{
  "encoder_arch": "vit",
  "model": "image VAE",
  "dataset": "aerial photos of the United States (SatlasPretrain)",
  "train_examples": 101725,
  "image_size": 32,
  "crop_scale_min": 1,
  "horizontal_flip": true,
  "color_jitter": 0.2,
  "bottleneck": "kl",
  "downsampling_factor": 4,
  "encoder_norm": "rmsnorm",
  "encoder_norm_position": "pre",
  "encoder_activation": "gelu",
  "encoder_head_dim": 32,
  "encoder_fused_qkv": false,
  "encoder_bias": "none",
  "encoder_qk_norm": true,
  "encoder_parallel_block": false,
  "encoder_moe": "top_k",
  "encoder_drop_path": 0.1,
  "encoder_num_experts": 32,
  "encoder_moe_every": 1,
  "encoder_expert_mlp_ratio": 0.25,
  "encoder_experts_per_token": 2,
  "encoder_shared_expert": false,
  "encoder_patch_size": [4, 4],
  "encoder_conv_stem": false,
  "encoder_layers": 6,
  "encoder_width": 160,
  "encoder_positions": "relative_bias",
  "loss": "mse",
  "latent_channels": 16,
  "decoder_norm": "batchnorm",
  "decoder_activation": "silu",
  "decoder_widths": [64, 128, 256],
  "decoder_blocks_per_level": 2,
  "decoder_block": "bottleneck",
  "decoder_attention": false,
  "decoder_upsampling": "transposed_conv",
  "kl_weight": 0.01,
  "residual_init": "zero_last",
  "optimizer": "adamw",
  "lr": 0.0023,
  "beta1": 0.95,
  "beta2": 0.98,
  "eps": 1e-08,
  "steps": 8100,
  "batch_size": 384,
  "epochs": 30.6,
  "lr_schedule": "linear",
  "final_lr_fraction": 0.01,
  "warmup_steps": 160,
  "weight_decay": 0.1
}
Rows from block 3 of the encoder of a small image VAE, named by matrix and row number. Rows with one number within an expert belong to one neuron, the router's apart. Each number is 128 + 24 x the weight over its row's rms, rounded and kept within 0 to 255. All counts start at 0.
After each expert's rows are labels from the 100 images, of 14848, where the router gives the expert most weight on average: "strongest on" is what is common among them. Only what is clearly more common there than usual is listed. The data: aerial photos of the United States (SatlasPretrain). In brackets: how many of the 100.
# router: router (encoder.blocks.3.mlp.router.weight, 32x160), inputs 80-159
# up: expert up (encoder.blocks.3.mlp.up, 32x32x160), inputs 80-159
# down: expert down (encoder.blocks.3.mlp.down, 32x160x32, transposed), outputs 80-159

# expert 22
router.22 [143  84 108 123 119 115 125 143 148 116 137 136 136 147 108 149  96 115  99 123 137 113 143 138  78 116 159 126 123 142 143 130 126 166  93 159 127 160 182 146 138 104 109  99  82 134 133 139 127 146 169 114 148 125 116 139 121 128 133 121 124 130  74 150 140 101 180 161 125 123 104 113 108 122 136 176  91 163 128 108]
up.0 [151 142 123 109 136 139  99 119 152 117 134 121 139 146 110 126 132 113 146 117 182 154 108 127  78 122 170  54 124 113 177 164 133 179  86 151 116 123 150 143 134 126 166 150  96 162 149 109 143 131 159 116 102 132 131 134 104  77 123 130 119  89 106 139 148 120 129 128  78 137 134 135 109 123 132 146  98 138 120 118]
down.0 [136 154 148 127 122 141  22 136 132 138 114 114 139 118 125 135 116 120 128 129 219 156 104 151 108 116 125 119 141 133 130 128 112 120 150 148 128  96 147 131 158 128 130 125  99 127 123 152 142 125 139 148 139 146 138 125 125 110 143 105 139 141  94 127 164 106 141 120 116 155  80 102 133 147 131 119  96 104 155 127]
strongest on: building (77)

# expert 29
router.29 [126 155 173 157 102 162  95 166 151 142 111 121  89  81 157 116 104 122 142 146 138 106 112 139 110 126 122 119 159 110 137  91 147 115 110 135 118 130 156 126 156 144 128  70  97 119 143 151 166 129 148 146 138  95 134  98 122 128 172  86 137 157 116 125 124 108  85 131 158 107 129 130 134 140 161 154 143 153 115 118]
up.0 [ 63 124 119 132 130 121 121 127 148 133 137 122 145 128 126 143 133 120 123 168 130 118 115 118 165 121 117 119 159 175  94  98 123 119 145 114 132 113 157  77 134 157 107 114 141 102 116 144 149 112 121 107 137  89 121  99 149 117 130 114 135 149 102  98 151  95 103 134 135 145  90 113 154 117 130 170 158 165 136 108]
down.0 [ 86 132  89 104 131 167 133 125 100 102 185 124 132 169 132  97 124 122 132  81  88 129 124  79  87 142 126 111 127 124 135 124 108 125 167 119 135  84 144  96 106 127 103 168 137  70 116  81 135 116 101  81 121 154 134 108 135 112 106 126 140  95 129 134 125 133 118 158 130 138 165 158 107 135 102 162 124 140 123 114]
strongest on: building (73)

# expert 23
router.23 [113 120  95 107 168 101 125 134  95 110 126 125 138 158 120 108  91 165 146 135 124 120 124 120 101 141 107 123 133 129  86 145 166 106 135 137 107 111 145  99 116 123 147 116 136 115  97  82 136 136  97  91 148 148 121 116 137 125 126 102  77 105 146 120 171 118 159  88 119 157 135 136 117 104 176 153 130 172 113 143]
up.0 [142  87 161 125 105 112  97 130 184 135 145 126 130 121 125 131 123 129  93 114 153 134 167 161 141  88 146 113 122  81 170 142 108 166 143 111 115 126 110 182 144  92  80  99  91 161 115 144 125  90 132 156 107 154 137 145 138 119 104 133 130 117 122 146  92 133 160 126 132 143 138 163 145 126 103  70 120 110 142 113]
down.0 [126  88 137  99 182 108 125 148 138 160 158 157 116 155 112 148 130 149 146  93 139 144 149 156 126 109 119 151  98 131 147 147 148 104 125  98 165 117 116 128 134 106 104  51 104 143  97 120  92 176 116 124 105 131 118 138 128 149 109  97 139  92 119 113  65 159 162  98 124 117 149 141 135 134 156 104 127 120 109 120]
strongest on: building (83)

# expert 0
router.0 [100 110  76 144 122 140 109 130 129 156 142 151 123 152 137  79 162 103  83 101 147 146  75 125 126 146 149 111 104 165 162 119 143 118 103 102 127 127 143 103  99 127 134  88 155  96 111 101  94 145 172 119 117  96 132 130 133 137  90 125 158 100 107 119 174 141 133 126 146 139  94 107 137 102 142 150 156 113 110 141]
up.0 [116  84 123 116 103 116  94 136 108 157 114 145 129 129 137 172 106 148 123 150 177 149 151 138 128 117 103  92  93 127  91 133 118 130 127 136 127 107 141 150 101 145 134  82 146 141  79 134 123 128 112 159  96 145 149 124  79  86 111 121 115  77 128 129 138 131 152 138 142 129 115 108  76 109 163 119 174 139 170 105]
down.0 [118  71 121  99 110  95 155 118  84 160 152 120 145 153 128 136 114 171  92  92 122 157 169  93 145 105 105 110  56 123  99 160 130 125 150 118 112 154 112 159 110  97 108  98 136 122 133 131 145 137 126 130 109 180 136 137  99 134  90 142 147 126 115 117 148 135 138 105 178 140  72  95  84 111 140 132 158 119 176 120]
strongest on: building (69)

# expert 12
router.12 [169 115 129 138 109 160 180 153 130 127 127 147 142 135 129 138 141 129 128 158 168 131 142 110 124 151 128 137 119  88 132 141  83 127 110 116 176 134 138 137 123 143 154 140 135 135 156 122 115 109 102 159 149 129  77 155 143 115 113 162  99 112 168 138  88 145 121 143 160  72 118 139  78 116  78 130 121 147 109 120]
up.0 [106  96 176  99 127  89 129 129  97 187 144 125 127 147 104 111 108 142  87 134 127 139 163 115 106  87  81 134  90 107  96 103  97  86 157 133 136 128 100 131  81 115  92 117 102 122 119 140 106 109 146 183 145 172 128 126 113 130  98 135 132 129 110  69 125 120 105 135 187 146 106  82  93 113 139 126 116 127 140 128]
down.0 [105 124 118 136  86  98 125 120  85 150 168 134 138 144 153 126 142 130  86 120 154 154 175 108  82 115 100 117  94 130 116 106 116 106 163 108 109 108 144 114 109 152  94 125 149 124 111 180 138 126 154 157 166 188 147 136 108 122 120 149 136 103 120 139 146 125  97 141 140 142  96 130  95 132  94 109 142  88 169 124]
strongest on: crop field (33)

# expert 15
router.15 [131  95 163 107 176 100 118 114  86 121 103 113 110 103 125  93 102 157 145 133 123 120 165 174 148  73  79 133  71  89 123 154 115  92 118 174 142 134 112 149 133  98 118 122 123 136 106 140 138 110 184 154  92 117 155 112 120 137 115 122 131 122  86 110 154 109 116 106 158  98 137 165 108 136 119 111  98 118 188 119]
up.0 [139 167 122 155  87 165 129 131 183 186 125 123 124 103 150 124 146  96  72 106 128 111  75 117 129 155 184 118 177 127 165 135 166 114 135 126 129 148  95 126 133 108  91 119 100 134 148 113 137 138 111 110 113 159 118 111 142 124 110 108  94 156 142 103 143 128 117 118 125 153 183 116 164 140 114 151 121 113 119 153]
down.0 [131 142 112 148 103 164 114 127 174 202 115 148 119 132 103 142 139 104  67 123 135 115  89 116  59 141 168 130 177 137 182 116 123 129 127 108 126  98 143  96 152  97 107  93 120 137 149 111 149 143 109 128 131 131 117 122 165 124 121 105  98 115 133 171 109 141 151 106 127 148 187 114 177 140 133 151 129 121  79 166]
strongest on: crop field (31)

# expert 20
router.20 [141 128 171  88 119 131 135 139 106 174 125 137 109 145 104 148 121 127 126 146 143 161 110 190 116 100  84 128 137  99 168 137 113 142 141 128 125 121 114 138 124 133 103  90  79 157 154 157 165 138 152 184 107 132 122 154  59 127 107  96 172 111 123  83 116 176 119 101 182  94 153 124 145 149 141 117 105 131 127 168]
up.0 [ 90 102 122 113 159  97  87 149 148 132 161 128 107 106 127 118 142 106 106  73 174 139 154 149 161 109 168 118 130 116  99 198 118 135  92 139 124 105 123 148 136  68 125 126 134 114 102 153 162 144 118  84 106 142 118 143 161 105  97 102 140 106 109  90 146 123 169 121 128 119 147 172 111  96 144 144 155  93 157  83]
down.0 [117 106 118 120 160 103 140 141 129 141 104 133 137 103 116 100 135 131  94  99 137 123 138 141 151 123 120  98  84 124 135 134 119 138  73 135 123 121 121 125 138  88 147  59  95 149 112 151 136 122 142 124 104 168 143 112 119 116 130  82 138  74 124 137 129 111 146  66 161 119 141 147 114 151 143 142 123 161 110  95]
strongest on: crop field (37)

# expert 19
router.19 [125 141 173  88 129 116 146 101 142 128 132 126 105 130  83 110 143 168 122 163 110 132 130 145 129 110 133 161  94  71 153 170 119 136 111 159 141 160  80 141  91  89 120 159 148 141 120 117  71 108 143 129 125 117 116 112 112 107 108 115 110 119 158 111 109 148 159 105 144  96 183 105 119 136 110  90 127 124 168 157]
up.0 [132 112 106 108 119 138  96 113 129 158 117  95 152 124 108 112 107 194 143 110 174 104 139 131 192 138  76  97 139 131 129 123 139 104 156 141 125 111  98 126 103 124 118  96 124 158 141 113 111 100  75 131 121 142 142 124 137  77 164 118  96 117 150 127 115 127 157  89 139 132 135 143 145 166 144 162 167 187 132 128]
down.0 [133 128 149 138 122  99 137 129 155 137 108 145 131 117 121  94 112  71  97 118 138 143  99 112 119 117 134 134 109 146 134 139 128 113 107 138 158 122 136 119 115  94 101 134 132 101  97  93 166 174 188 159 107 187 142 163 122 148 101  98 134 105  92  95 150 101 194 129 127 113  97 148 127 106  78 146 135 145 120 125]
strongest on: crop field (44)