From a checkpoint of a small image VAE.
Model: 3.4M parameters, 32-pixel images, encoder norm rmsnorm, encoder num experts 32, encoder patch size [4, 4], decoder norm batchnorm, decoder widths [64, 128, 256].
Training: 8100 steps, batches of 384.
Rows from expert 21 of block 2 of the encoder, named by matrix and row number. Rows with one number belong to one neuron. Each number is 50 + 12 x the weight over the matrix's rms, rounded and kept within 0 to 99. All counts start at 0.
# up: expert up (encoder.blocks.2.mlp.up, 32x32x160), inputs 80-119
# down: expert down (encoder.blocks.2.mlp.down, 32x160x32, transposed), outputs 80-119
up.2:27 59 18 55 42 67 43 49 69 67 65 59 54 70 60 48 54 45 39 64 59 66 52 26 87 52 42 43 74 72 16 42 42 33 84 35 50 26 78 28
down.2:37 71 12 30 69 71 63 49 49 47 66 61 53 80 46 08 47 40 54 49 40 52 56 25 60 52 41 51 68 70 23 46 41 45 70 57 51 16 58 26
up.3:55 53 48 49 63 53 29 55 46 54 43 57 54 57 43 39 48 41 51 50 75 43 52 52 57 53 49 29 57 52 52 48 53 57 51 60 57 42 51 44
down.3:63 55 40 37 59 40 51 45 56 50 59 53 53 59 54 49 56 53 48 48 37 56 43 67 56 32 51 56 57 36 37 47 64 52 53 55 44 55 44 69
up.4:54 47 62 50 62 52 46 47 50 50 58 54 48 31 41 18 62 35 29 78 45 47 45 44 44 47 60 50 48 42 40 54 47 38 19 58 49 37 49 54
down.4:52 63 54 49 42 49 61 41 47 32 40 63 61 23 66 18 54 37 45 66 50 34 27 30 22 68 51 45 61 47 42 34 34 53 52 37 47 37 40 47
up.5:36 66 51 54 64 76 44 48 37 69 57 57 50 66 56 45 40 61 33 34 63 68 82 23 58 29 53 53 67 62 31 39 48 31 68 59 48 29 72 26
down.5:44 63 31 51 45 59 48 45 58 51 55 60 39 46 59 32 54 43 60 63 25 55 36 48 51 60 59 62 52 62 45 37 20 68 67 42 37 50 36 45
up.6:57 42 41 38 52 17 51 50 51 54 48 43 51 46 46 27 46 55 48 41 54 47 55 64 51 42 26 51 50 42 25 59 67 11 55 58 54 49 58 44
down.6:37 45 42 50 39 51 46 61 43 21 51 39 55 59 64 32 54 38 54 66 37 50 50 46 42 52 41 69 64 45 36 42 57 51 77 42 52 59 56 58
up.7:28 00 49 36 74 02 46 47 37 69 52 54 51 47 20 64 43 55 45 75 49 50 78 61 99 49 42 43 00 65 26 34 41 36 34 30 55 66 31 57
down.7:50 12 47 49 39 46 54 53 43 35 30 48 54 56 84 41 35 55 45 75 49 60 62 49 36 41 36 61 38 48 63 35 45 84 75 28 49 76 50 62
up.8:43 48 56 58 59 56 35 50 50 57 49 60 44 53 51 46 50 41 39 49 74 55 47 52 67 53 64 32 53 50 57 64 50 64 48 43 48 37 47 47
down.8:42 55 44 66 53 42 51 42 44 51 46 45 41 63 48 31 45 62 57 40 46 55 59 43 50 56 35 50 54 46 35 37 45 51 44 25 49 53 45 43
up.9:59 42 53 34 43 40 31 36 51 39 55 41 56 41 49 39 29 49 60 46 69 47 43 52 58 48 53 27 43 58 65 48 57 57 37 58 42 56 57 59
down.9:53 55 68 51 28 38 26 55 42 37 44 45 56 52 56 62 35 68 42 63 55 37 60 65 47 38 52 45 53 51 52 40 30 55 50 60 40 66 47 59
up.10:46 49 45 42 52 42 38 50 27 64 62 57 53 61 40 44 35 64 40 40 67 62 37 35 53 56 48 36 47 61 34 40 66 30 39 66 48 42 57 37
down.10:62 48 61 68 35 30 57 47 60 45 56 45 45 64 52 38 40 48 57 60 43 46 56 62 70 59 43 51 68 53 42 39 39 76 52 44 49 42 66 58
up.11:57 00 62 57 87 39 48 51 55 84 60 43 44 66 32 28 63 36 34 70 42 57 53 45 54 50 55 41 49 34 41 66 46 50 33 60 60 29 38 49
down.11:44 02 72 51 59 56 51 55 44 65 46 40 49 55 51 64 73 41 57 77 64 46 32 39 35 34 49 37 69 47 32 46 50 63 35 54 51 45 44 62
up.12:42 53 35 60 58 58 34 55 53 58 71 58 47 62 42 60 55 58 59 49 67 58 55 42 84 52 47 39 51 73 37 44 55 46 47 36 56 47 48 33
down.12:56 50 44 62 49 57 54 43 39 47 48 53 44 63 46 25 57 37 54 52 50 42 61 37 38 42 44 58 67 48 26 54 41 46 50 50 53 23 63 36
up.13:49 50 40 65 64 52 39 58 56 55 60 58 55 61 36 53 58 35 47 43 64 57 67 28 82 52 48 43 54 65 21 24 39 31 50 46 54 34 52 29
down.13:54 64 41 66 32 44 62 45 39 37 45 56 47 63 56 30 48 52 45 58 48 55 59 40 40 51 47 45 65 61 50 42 38 65 51 48 59 32 64 39
up.14:49 44 65 59 52 59 43 52 38 60 62 49 43 60 42 52 58 43 24 47 67 50 62 26 62 42 54 37 46 45 39 55 33 34 41 55 56 47 49 49
down.14:56 55 38 50 73 53 54 56 62 27 58 51 46 65 42 49 61 37 73 59 51 44 62 49 61 57 42 70 66 51 21 59 41 68 67 54 60 45 57 40
up.15:33 49 25 47 51 58 40 53 52 77 68 54 55 62 51 27 48 47 30 43 47 50 54 22 80 40 43 44 69 72 15 46 50 23 82 32 45 28 69 29
down.15:44 78 40 33 48 64 56 61 53 51 67 44 43 67 55 33 53 32 38 18 41 40 41 21 46 40 49 58 47 57 37 47 37 21 62 41 51 17 64 18
up.16:51 59 58 41 53 58 49 57 65 73 64 47 47 42 21 44 40 49 24 58 51 43 49 57 32 72 25 45 47 31 52 20 33 36 32 56 52 49 13 52
down.16:50 87 56 65 35 53 54 43 47 58 45 54 57 25 43 29 60 33 27 71 50 43 35 54 42 67 44 50 37 68 92 34 28 30 77 36 56 46 37 55
up.17:51 45 64 49 46 49 26 50 50 57 50 42 53 43 48 35 51 46 42 57 65 56 51 50 59 47 52 26 50 50 51 56 44 49 44 47 44 38 50 54
down.17:60 46 47 58 47 43 40 42 53 47 37 54 52 57 51 42 42 54 54 41 60 70 56 56 48 63 46 45 67 42 56 44 52 55 54 56 41 63 34 52
up.18:35 49 42 30 57 41 32 50 40 39 65 38 57 69 58 54 28 67 71 26 60 54 69 41 21 30 44 34 51 46 44 39 48 61 35 62 37 57 49 44
down.18:58 33 74 70 41 60 47 33 39 48 41 41 44 34 41 58 62 50 56 86 63 50 51 65 82 55 71 55 48 52 42 45 56 71 54 54 47 57 42 73