Rows from block 2 of the encoder of a small image VAE, named by matrix and row number. Rows with one number within an expert belong to one neuron, the router's apart. Each number is 500 + 25 x the weight over its row's rms, rounded and kept within 0 to 999. All counts start at 0. Numbers have three digits each. After the name is the row's rms in percent of the matrix's.
Before each expert's rows are labels from the 100 images, of 14848, where the router gives the expert most weight on average: "strongest on" is what is common among them; "patch colour" is the nearest of a few named colours to the mean colour under the peak. Only what is clearly more common there than usual is listed. The data: aerial photos of the United States (SatlasPretrain). In brackets: how many of the 100.
# router: router (encoder.blocks.2.mlp.router.weight, 32x160), inputs 120-159
# up: expert up (encoder.blocks.2.mlp.up, 32x32x160), inputs 120-159
# down: expert down (encoder.blocks.2.mlp.down, 32x160x32, transposed), outputs 120-159

# expert 24
strongest on: building (72)
patch colour: grey (86)
router.24 166:456530510450487513530475498495460500471514527487465481508496525466509512532511542493510506534494481499505497537528525484
up.23 100:489507481440534481454495511513494493513486489511493480472510502475478544499496527513499510484507494449534481537488526500
down.23 125:477502521465521491503529495482483492484543507508453506498535523475508493479514506488502501470496467505496497545548539494
up.24 126:526527465488493465516502505499510499528462497497544492534516490539507562508497496485492511459503503490515505520523506515
down.24 108:504487476495516477493492511491486477492543513494527497476488510456489462517496515468517538524525447483480521524503483503
up.25 091:535525469550482467475479488483487528493484461496472477532516527458485542489493494542494515511501490516560492490482491469
down.25 113:478518511495503521516492492506496505489509498505492489504491503493520488498522531482507530519460482505486492522497526525
up.26 136:506460507450471504502535511474516530517524516471504513497475478518489469470497461447499484466497544522470547505513503523
down.26 141:484543485494524512500509509505491486515561494507472488507505503477501499486510494477500531520472481502455479519498511476
up.27 137:526490545474526490503545521477479461486498480532534497514494490552493490483532472487470511443532529518509505509533498538
down.27 106:522446499472501509502515512519527492487474503495549491494469489500473508486501510469495472478526511511525510478504491524
up.28 079:529511492567489487521483498463497502494506452478464487509513528472484505469517463556491515476468488505540490544516545468
down.28 098:482547468517494492510493497495506523506497488470502458485499488458517507488506509524503493555469482540519513503489507491
up.29 119:532459502514485491484510503493532474501518501485509508477488502548477430474512448459487519429486518517458514489510494509
down.29 116:499525488498506476501479501492449457487554491487481485524513507458506496489511476484506502576507477517486513536533508482
up.30 081:476541451544509481508488490469464481493506473500519489486498486524502486468482481489515522462497492466546486514494543482
down.30 076:547499525547475524513501503498511518493482495487534514499502455548503454500477477458522550527509520494489469473439504518
up.31 116:540498480509471517488510493491517461530500484526527500512518480562495434474492457490462532470470525479483485483523473517
down.31 108:470549459533502498505484491485463518502536508493484506481535537470526476503487487521502534529490467500467512541488497457

# expert 15
strongest on: building (69)
patch colour: pink (30)
router.15 175:485459524486526501463502492531551478463540538500477481449460512482490429525499514453507526471434511497464510505495519511
up.23 119:498510475488512471475525536499485483468524500485510489481508524506498490492488499502507547476490470474500521520519494481
down.23 120:473487479540498468513485485512459461495546502474538490479479508486498464520512486495507509522544452512499519487513478470
up.24 147:544460500506503502508503521514520474497500496517540501481505459520468393510514471481473495453489550455461507487532504522
down.24 110:499523501518490498486500459484470496512561496499505510518501539458529525471474478513518526547472509509459497532477498493
up.25 096:491485505527507533479510487465501505496473501530479500478488505432509547486520522507479467539490553453487466527500511526
down.25 097:526534487515544503495504502479514504528473498521492499522501485558535494520487465504466522444479524482514458483479513548
up.26 064:486505478508472540498478477502491533510517495490518445548531490503479490478500465491505486487486547513487506503522487522
down.26 066:505496489448486518487499504508497504522516491501514569457488472516438494475473496476522520489486518461485497507480487487
up.27 093:491510512544518517486495488501523505491527503452485502492489501448502487494503487498519494539486487502480485488478514485
down.27 103:513515439456469517488489493510509519502536490478510495518472456530496462469480486473523508521447494497508499469490487476
up.28 078:512501541518512481494484508527507489504456504482440497471499507477491539509518559496462442535576494482464508527485532495
down.28 088:501477516484502473483482513533540520485512506509504493474491521520493494536493525510508500471473510491509514520462487518
up.29 118:474452526478493521504509469513512523492542496489460509501459501496499486485500514477498500550474513539505478460482504514
down.29 106:531503453556496471453463525501503459517452500512495474493520507518495476553506499511506515463484468480494534478488488472
up.30 108:489468530480511477499471494525439459495498519466490497504492483475507503508483524466497488524559488504489521526505527470
down.30 107:508534462550493534497485498505535562529490488504488506495517487504500532496492482535520473530492486473500485483472487509
up.31 109:497482533450515492485483503521532509488560499524500494519482488450485488542495498502476550508500478487552491494508469516
down.31 096:516485468541465511481509484504475513501488488517493497482516478525484463473532467524516465483492532517430520488481491488

# expert 8
strongest on: crop field (38)
patch colour: black (62)
router.8 131:474512480530485499508464481488507500506480510477493487504491463536485523499488514512476516537500452501513480474471517500
up.23 094:505476500461523528461510460508502512504541451531536498492479499528499486485546505493508517532501492490499496540539460494
down.23 092:464480486535490495515509499463505523545483522462490468497514503496507555503480486535501513460440499501488516529489511525
up.24 086:522498458483491489498480464507466438509528484508556502518492506510479491475503523488478539526524488510565486493505474506
down.24 085:494506465462512487509494456525486493512474467501469497532509503446526504487490524514483493539531509488462491535508468477
up.25 111:485545498512519447481507492501492509497502502493496487528444531510521473503473457504527487489504455503558534489516535476
down.25 093:514468491459512523490467505511513515503497500502497503467499489497478538507495550473480518512486533494496493493499440527
up.26 108:508508464515513477496493517493468467494526496484551486502507534490495476492485456489523528440482491486469510529515487484
down.26 102:487481494498501455474477537525462466466541509472499504477480525449472484501483544467507520555523469479514547530522486463
up.27 133:471478492513491434508486527510454479476512509488492498457483521445485470508493510499513489543555468521514522499481493495
down.27 152:520486514502512518485510485500552521516449496487471507504487484512497508508510540507489487501428515499545490481500512519
up.28 066:486485454495460477493446499507506537499513508465506461513487489511486496515487449505524479501497507495521545494486487501
down.28 072:522452513462480512497483493490493462503473497491478516500520482493503491462492574478510493527495477490539509488541475481
up.29 060:482465485469521475481486491527491484464507525468515464478473501479470468534481522484529532527533532500476553548521503482
down.29 078:509427499483482486517511540519512494477551496521495484503463530489464522485515538453505511528534518504521541498488482499
up.30 057:496508500480473517477457494529483489494512502482525459533466475519492544488502515474470499559554479507502508505517502475
down.30 086:527488520442483491510525465499518491497516481513455518519489476473510501485503579459466498521484533489510488492508540546
up.31 106:455503479505493517501478475481441506529497457526456509503484513486529550467499537472520501512517500473490490521500529468
down.31 107:513539489514521516528526474489498467462476518496512484498493485508491478513503438463507502494503528513477482455463519530

# expert 1
strongest on: building (70)
patch colour: pink (58); white (34)
router.1 118:487518495497498461515499527546468506488532500464494479497449488502504493532442525489525540514519493504509523534473510462
up.23 074:487513506510509477505505531488452453483484487496519459514488501480486566527479491486487542492515503497529507537512530481
down.23 119:528488505542499509513527532492501476475521510514484472482505508494481468520513515503482512481520493495495502461459479519
up.24 131:509491498487478506489528515490464546496514494486544485502468496460498482520460468486525537484458537497493539511517516478
down.24 107:508519462567501517509496486496518513520470493505515509493491488547523497515501481539498471566508487513515499453493473491
up.25 084:463483482507484503529498502467467526522510517477500474543487494485486532504493520543512514478492516528474515528504506503
down.25 093:478515516568519495476514509495489528483424503483474464520522508500507496516518501554500505498480483504485507475472534489
up.26 091:450474498513522506515477504533494504493486503484452508476473504517512488504503517506495461583521490504461504517489499498
down.26 081:513525524491520510483469502509494509552475486549476537523516518453503537490514497521492519482480510476475455500495530480
up.27 125:468508492475469510505528490458497533522498502505479491540530476481488506505462491507530517467492506514478492512524513469
down.27 087:508531488536521487464491476508514524530444515492469496508520501499510471522499466522483491459518470516512485499498522499
up.28 102:532499545482543483440505516557517493495463484504486525452507541521486523505496509460496527489517502418480491510477517467
down.28 092:491497474505529475486496515519480479501525496497547514500474533479490481489499472488499536481537491483495491503479496443
up.29 088:479472501505470492513491493477513476496472486506510492522485479468505567505468542497484548482469532512501505492485455510
down.29 107:528558513531526515494495484495490507492481508501504476480560508529488489468555494520470498500505449499511468471478502497
up.30 105:505468542524529497489477471540510479478513481521484493468471533468505491528520514496492483564548494451484484510479494497
down.30 089:491503557516479511491535484493547566510498463511474495513516520543476478507503508529502460482504502511487526479485481509
up.31 126:505497499467514477496481520503484490515478499469509502504507521498499506505480502466520516435498513483467523524517532500
down.31 107:495495483517492468505489516475437490478512505468468476487499517480544516514501498521521504513535461525508547519517481468

# expert 4
strongest on: building (76)
patch colour: grey (85)
router.4 156:512512512470524491481504507486524467468483507493510475477477469522496470544488478463524527531509508530478499504481510478
up.23 073:481484467486477556474493466487511526497512521525517455504503496480487512515519515547477489495478487509525481482504471483
down.23 074:517498496432455496498496509517530494495540478510504538492458500468509448491510540473516484459512506477543484462538480518
up.24 110:502486502525505495498484517478452483477501453482477489464489520464492451488497493489501486486500486497490507516491520470
down.24 096:482533487479538499497492499489450497483490493492491477509489481464504495503499429528490491500519528521518528504516508481
up.25 082:544532479518478503534516544473455493445505515500540483528487518512519558539543488492508489503540498521531506526510494494
down.25 101:473517520512519505519498500496496467517495512518472484520507489488527467485506519493465478497523479530439555505492520514
up.26 127:505519484490508485493508532498529504509479506481487498515506521514486548517483492507506523450478505484481542528515494483
down.26 122:488505512535498475503459504508422459496522502476551475474496523480510456495493463499493496553558476510513521535521482496
up.27 081:516510504530506507482483508494528491479520477495496444504520503511478532557497460504491519484486468478511510501503501468
down.27 090:492505546450553494543507514458513499494512539498477526498507476521536519534506501458512526481487476520512511524528501504
up.28 090:497475511506476517498508495499459489489533441523503467502524508481500457490506504514489498500494513508517496493516485493
down.28 091:488469511472519502516522500527469477519521535509514523507501521513492501530487501540478545522487485473481532506526483479
up.29 080:556465493520484505498496495506472491462519515498518456474504490527493508532524515510509480469519491533501504510489493472
down.29 093:477480500561511506492512478530500522508498524497493442498512500497491466488462502523472520481491476481502514456506508523
up.30 110:507459490505498504515515474475505497510497490519505508536502486477507419478454467483518534514494507517498489511489497511
down.30 085:476494488474503519488523522511505512501513498476484512487508529465523502483502523494514464449497514520486482489519501537
up.31 100:512498531549500509508480485536516497500487499496458493518486544461521501530499510501483454497528540488473502514480511509
down.31 096:486482511440529523499492469510535485483534490546469466536475487513512472522516501477478502518497514495533519535526497536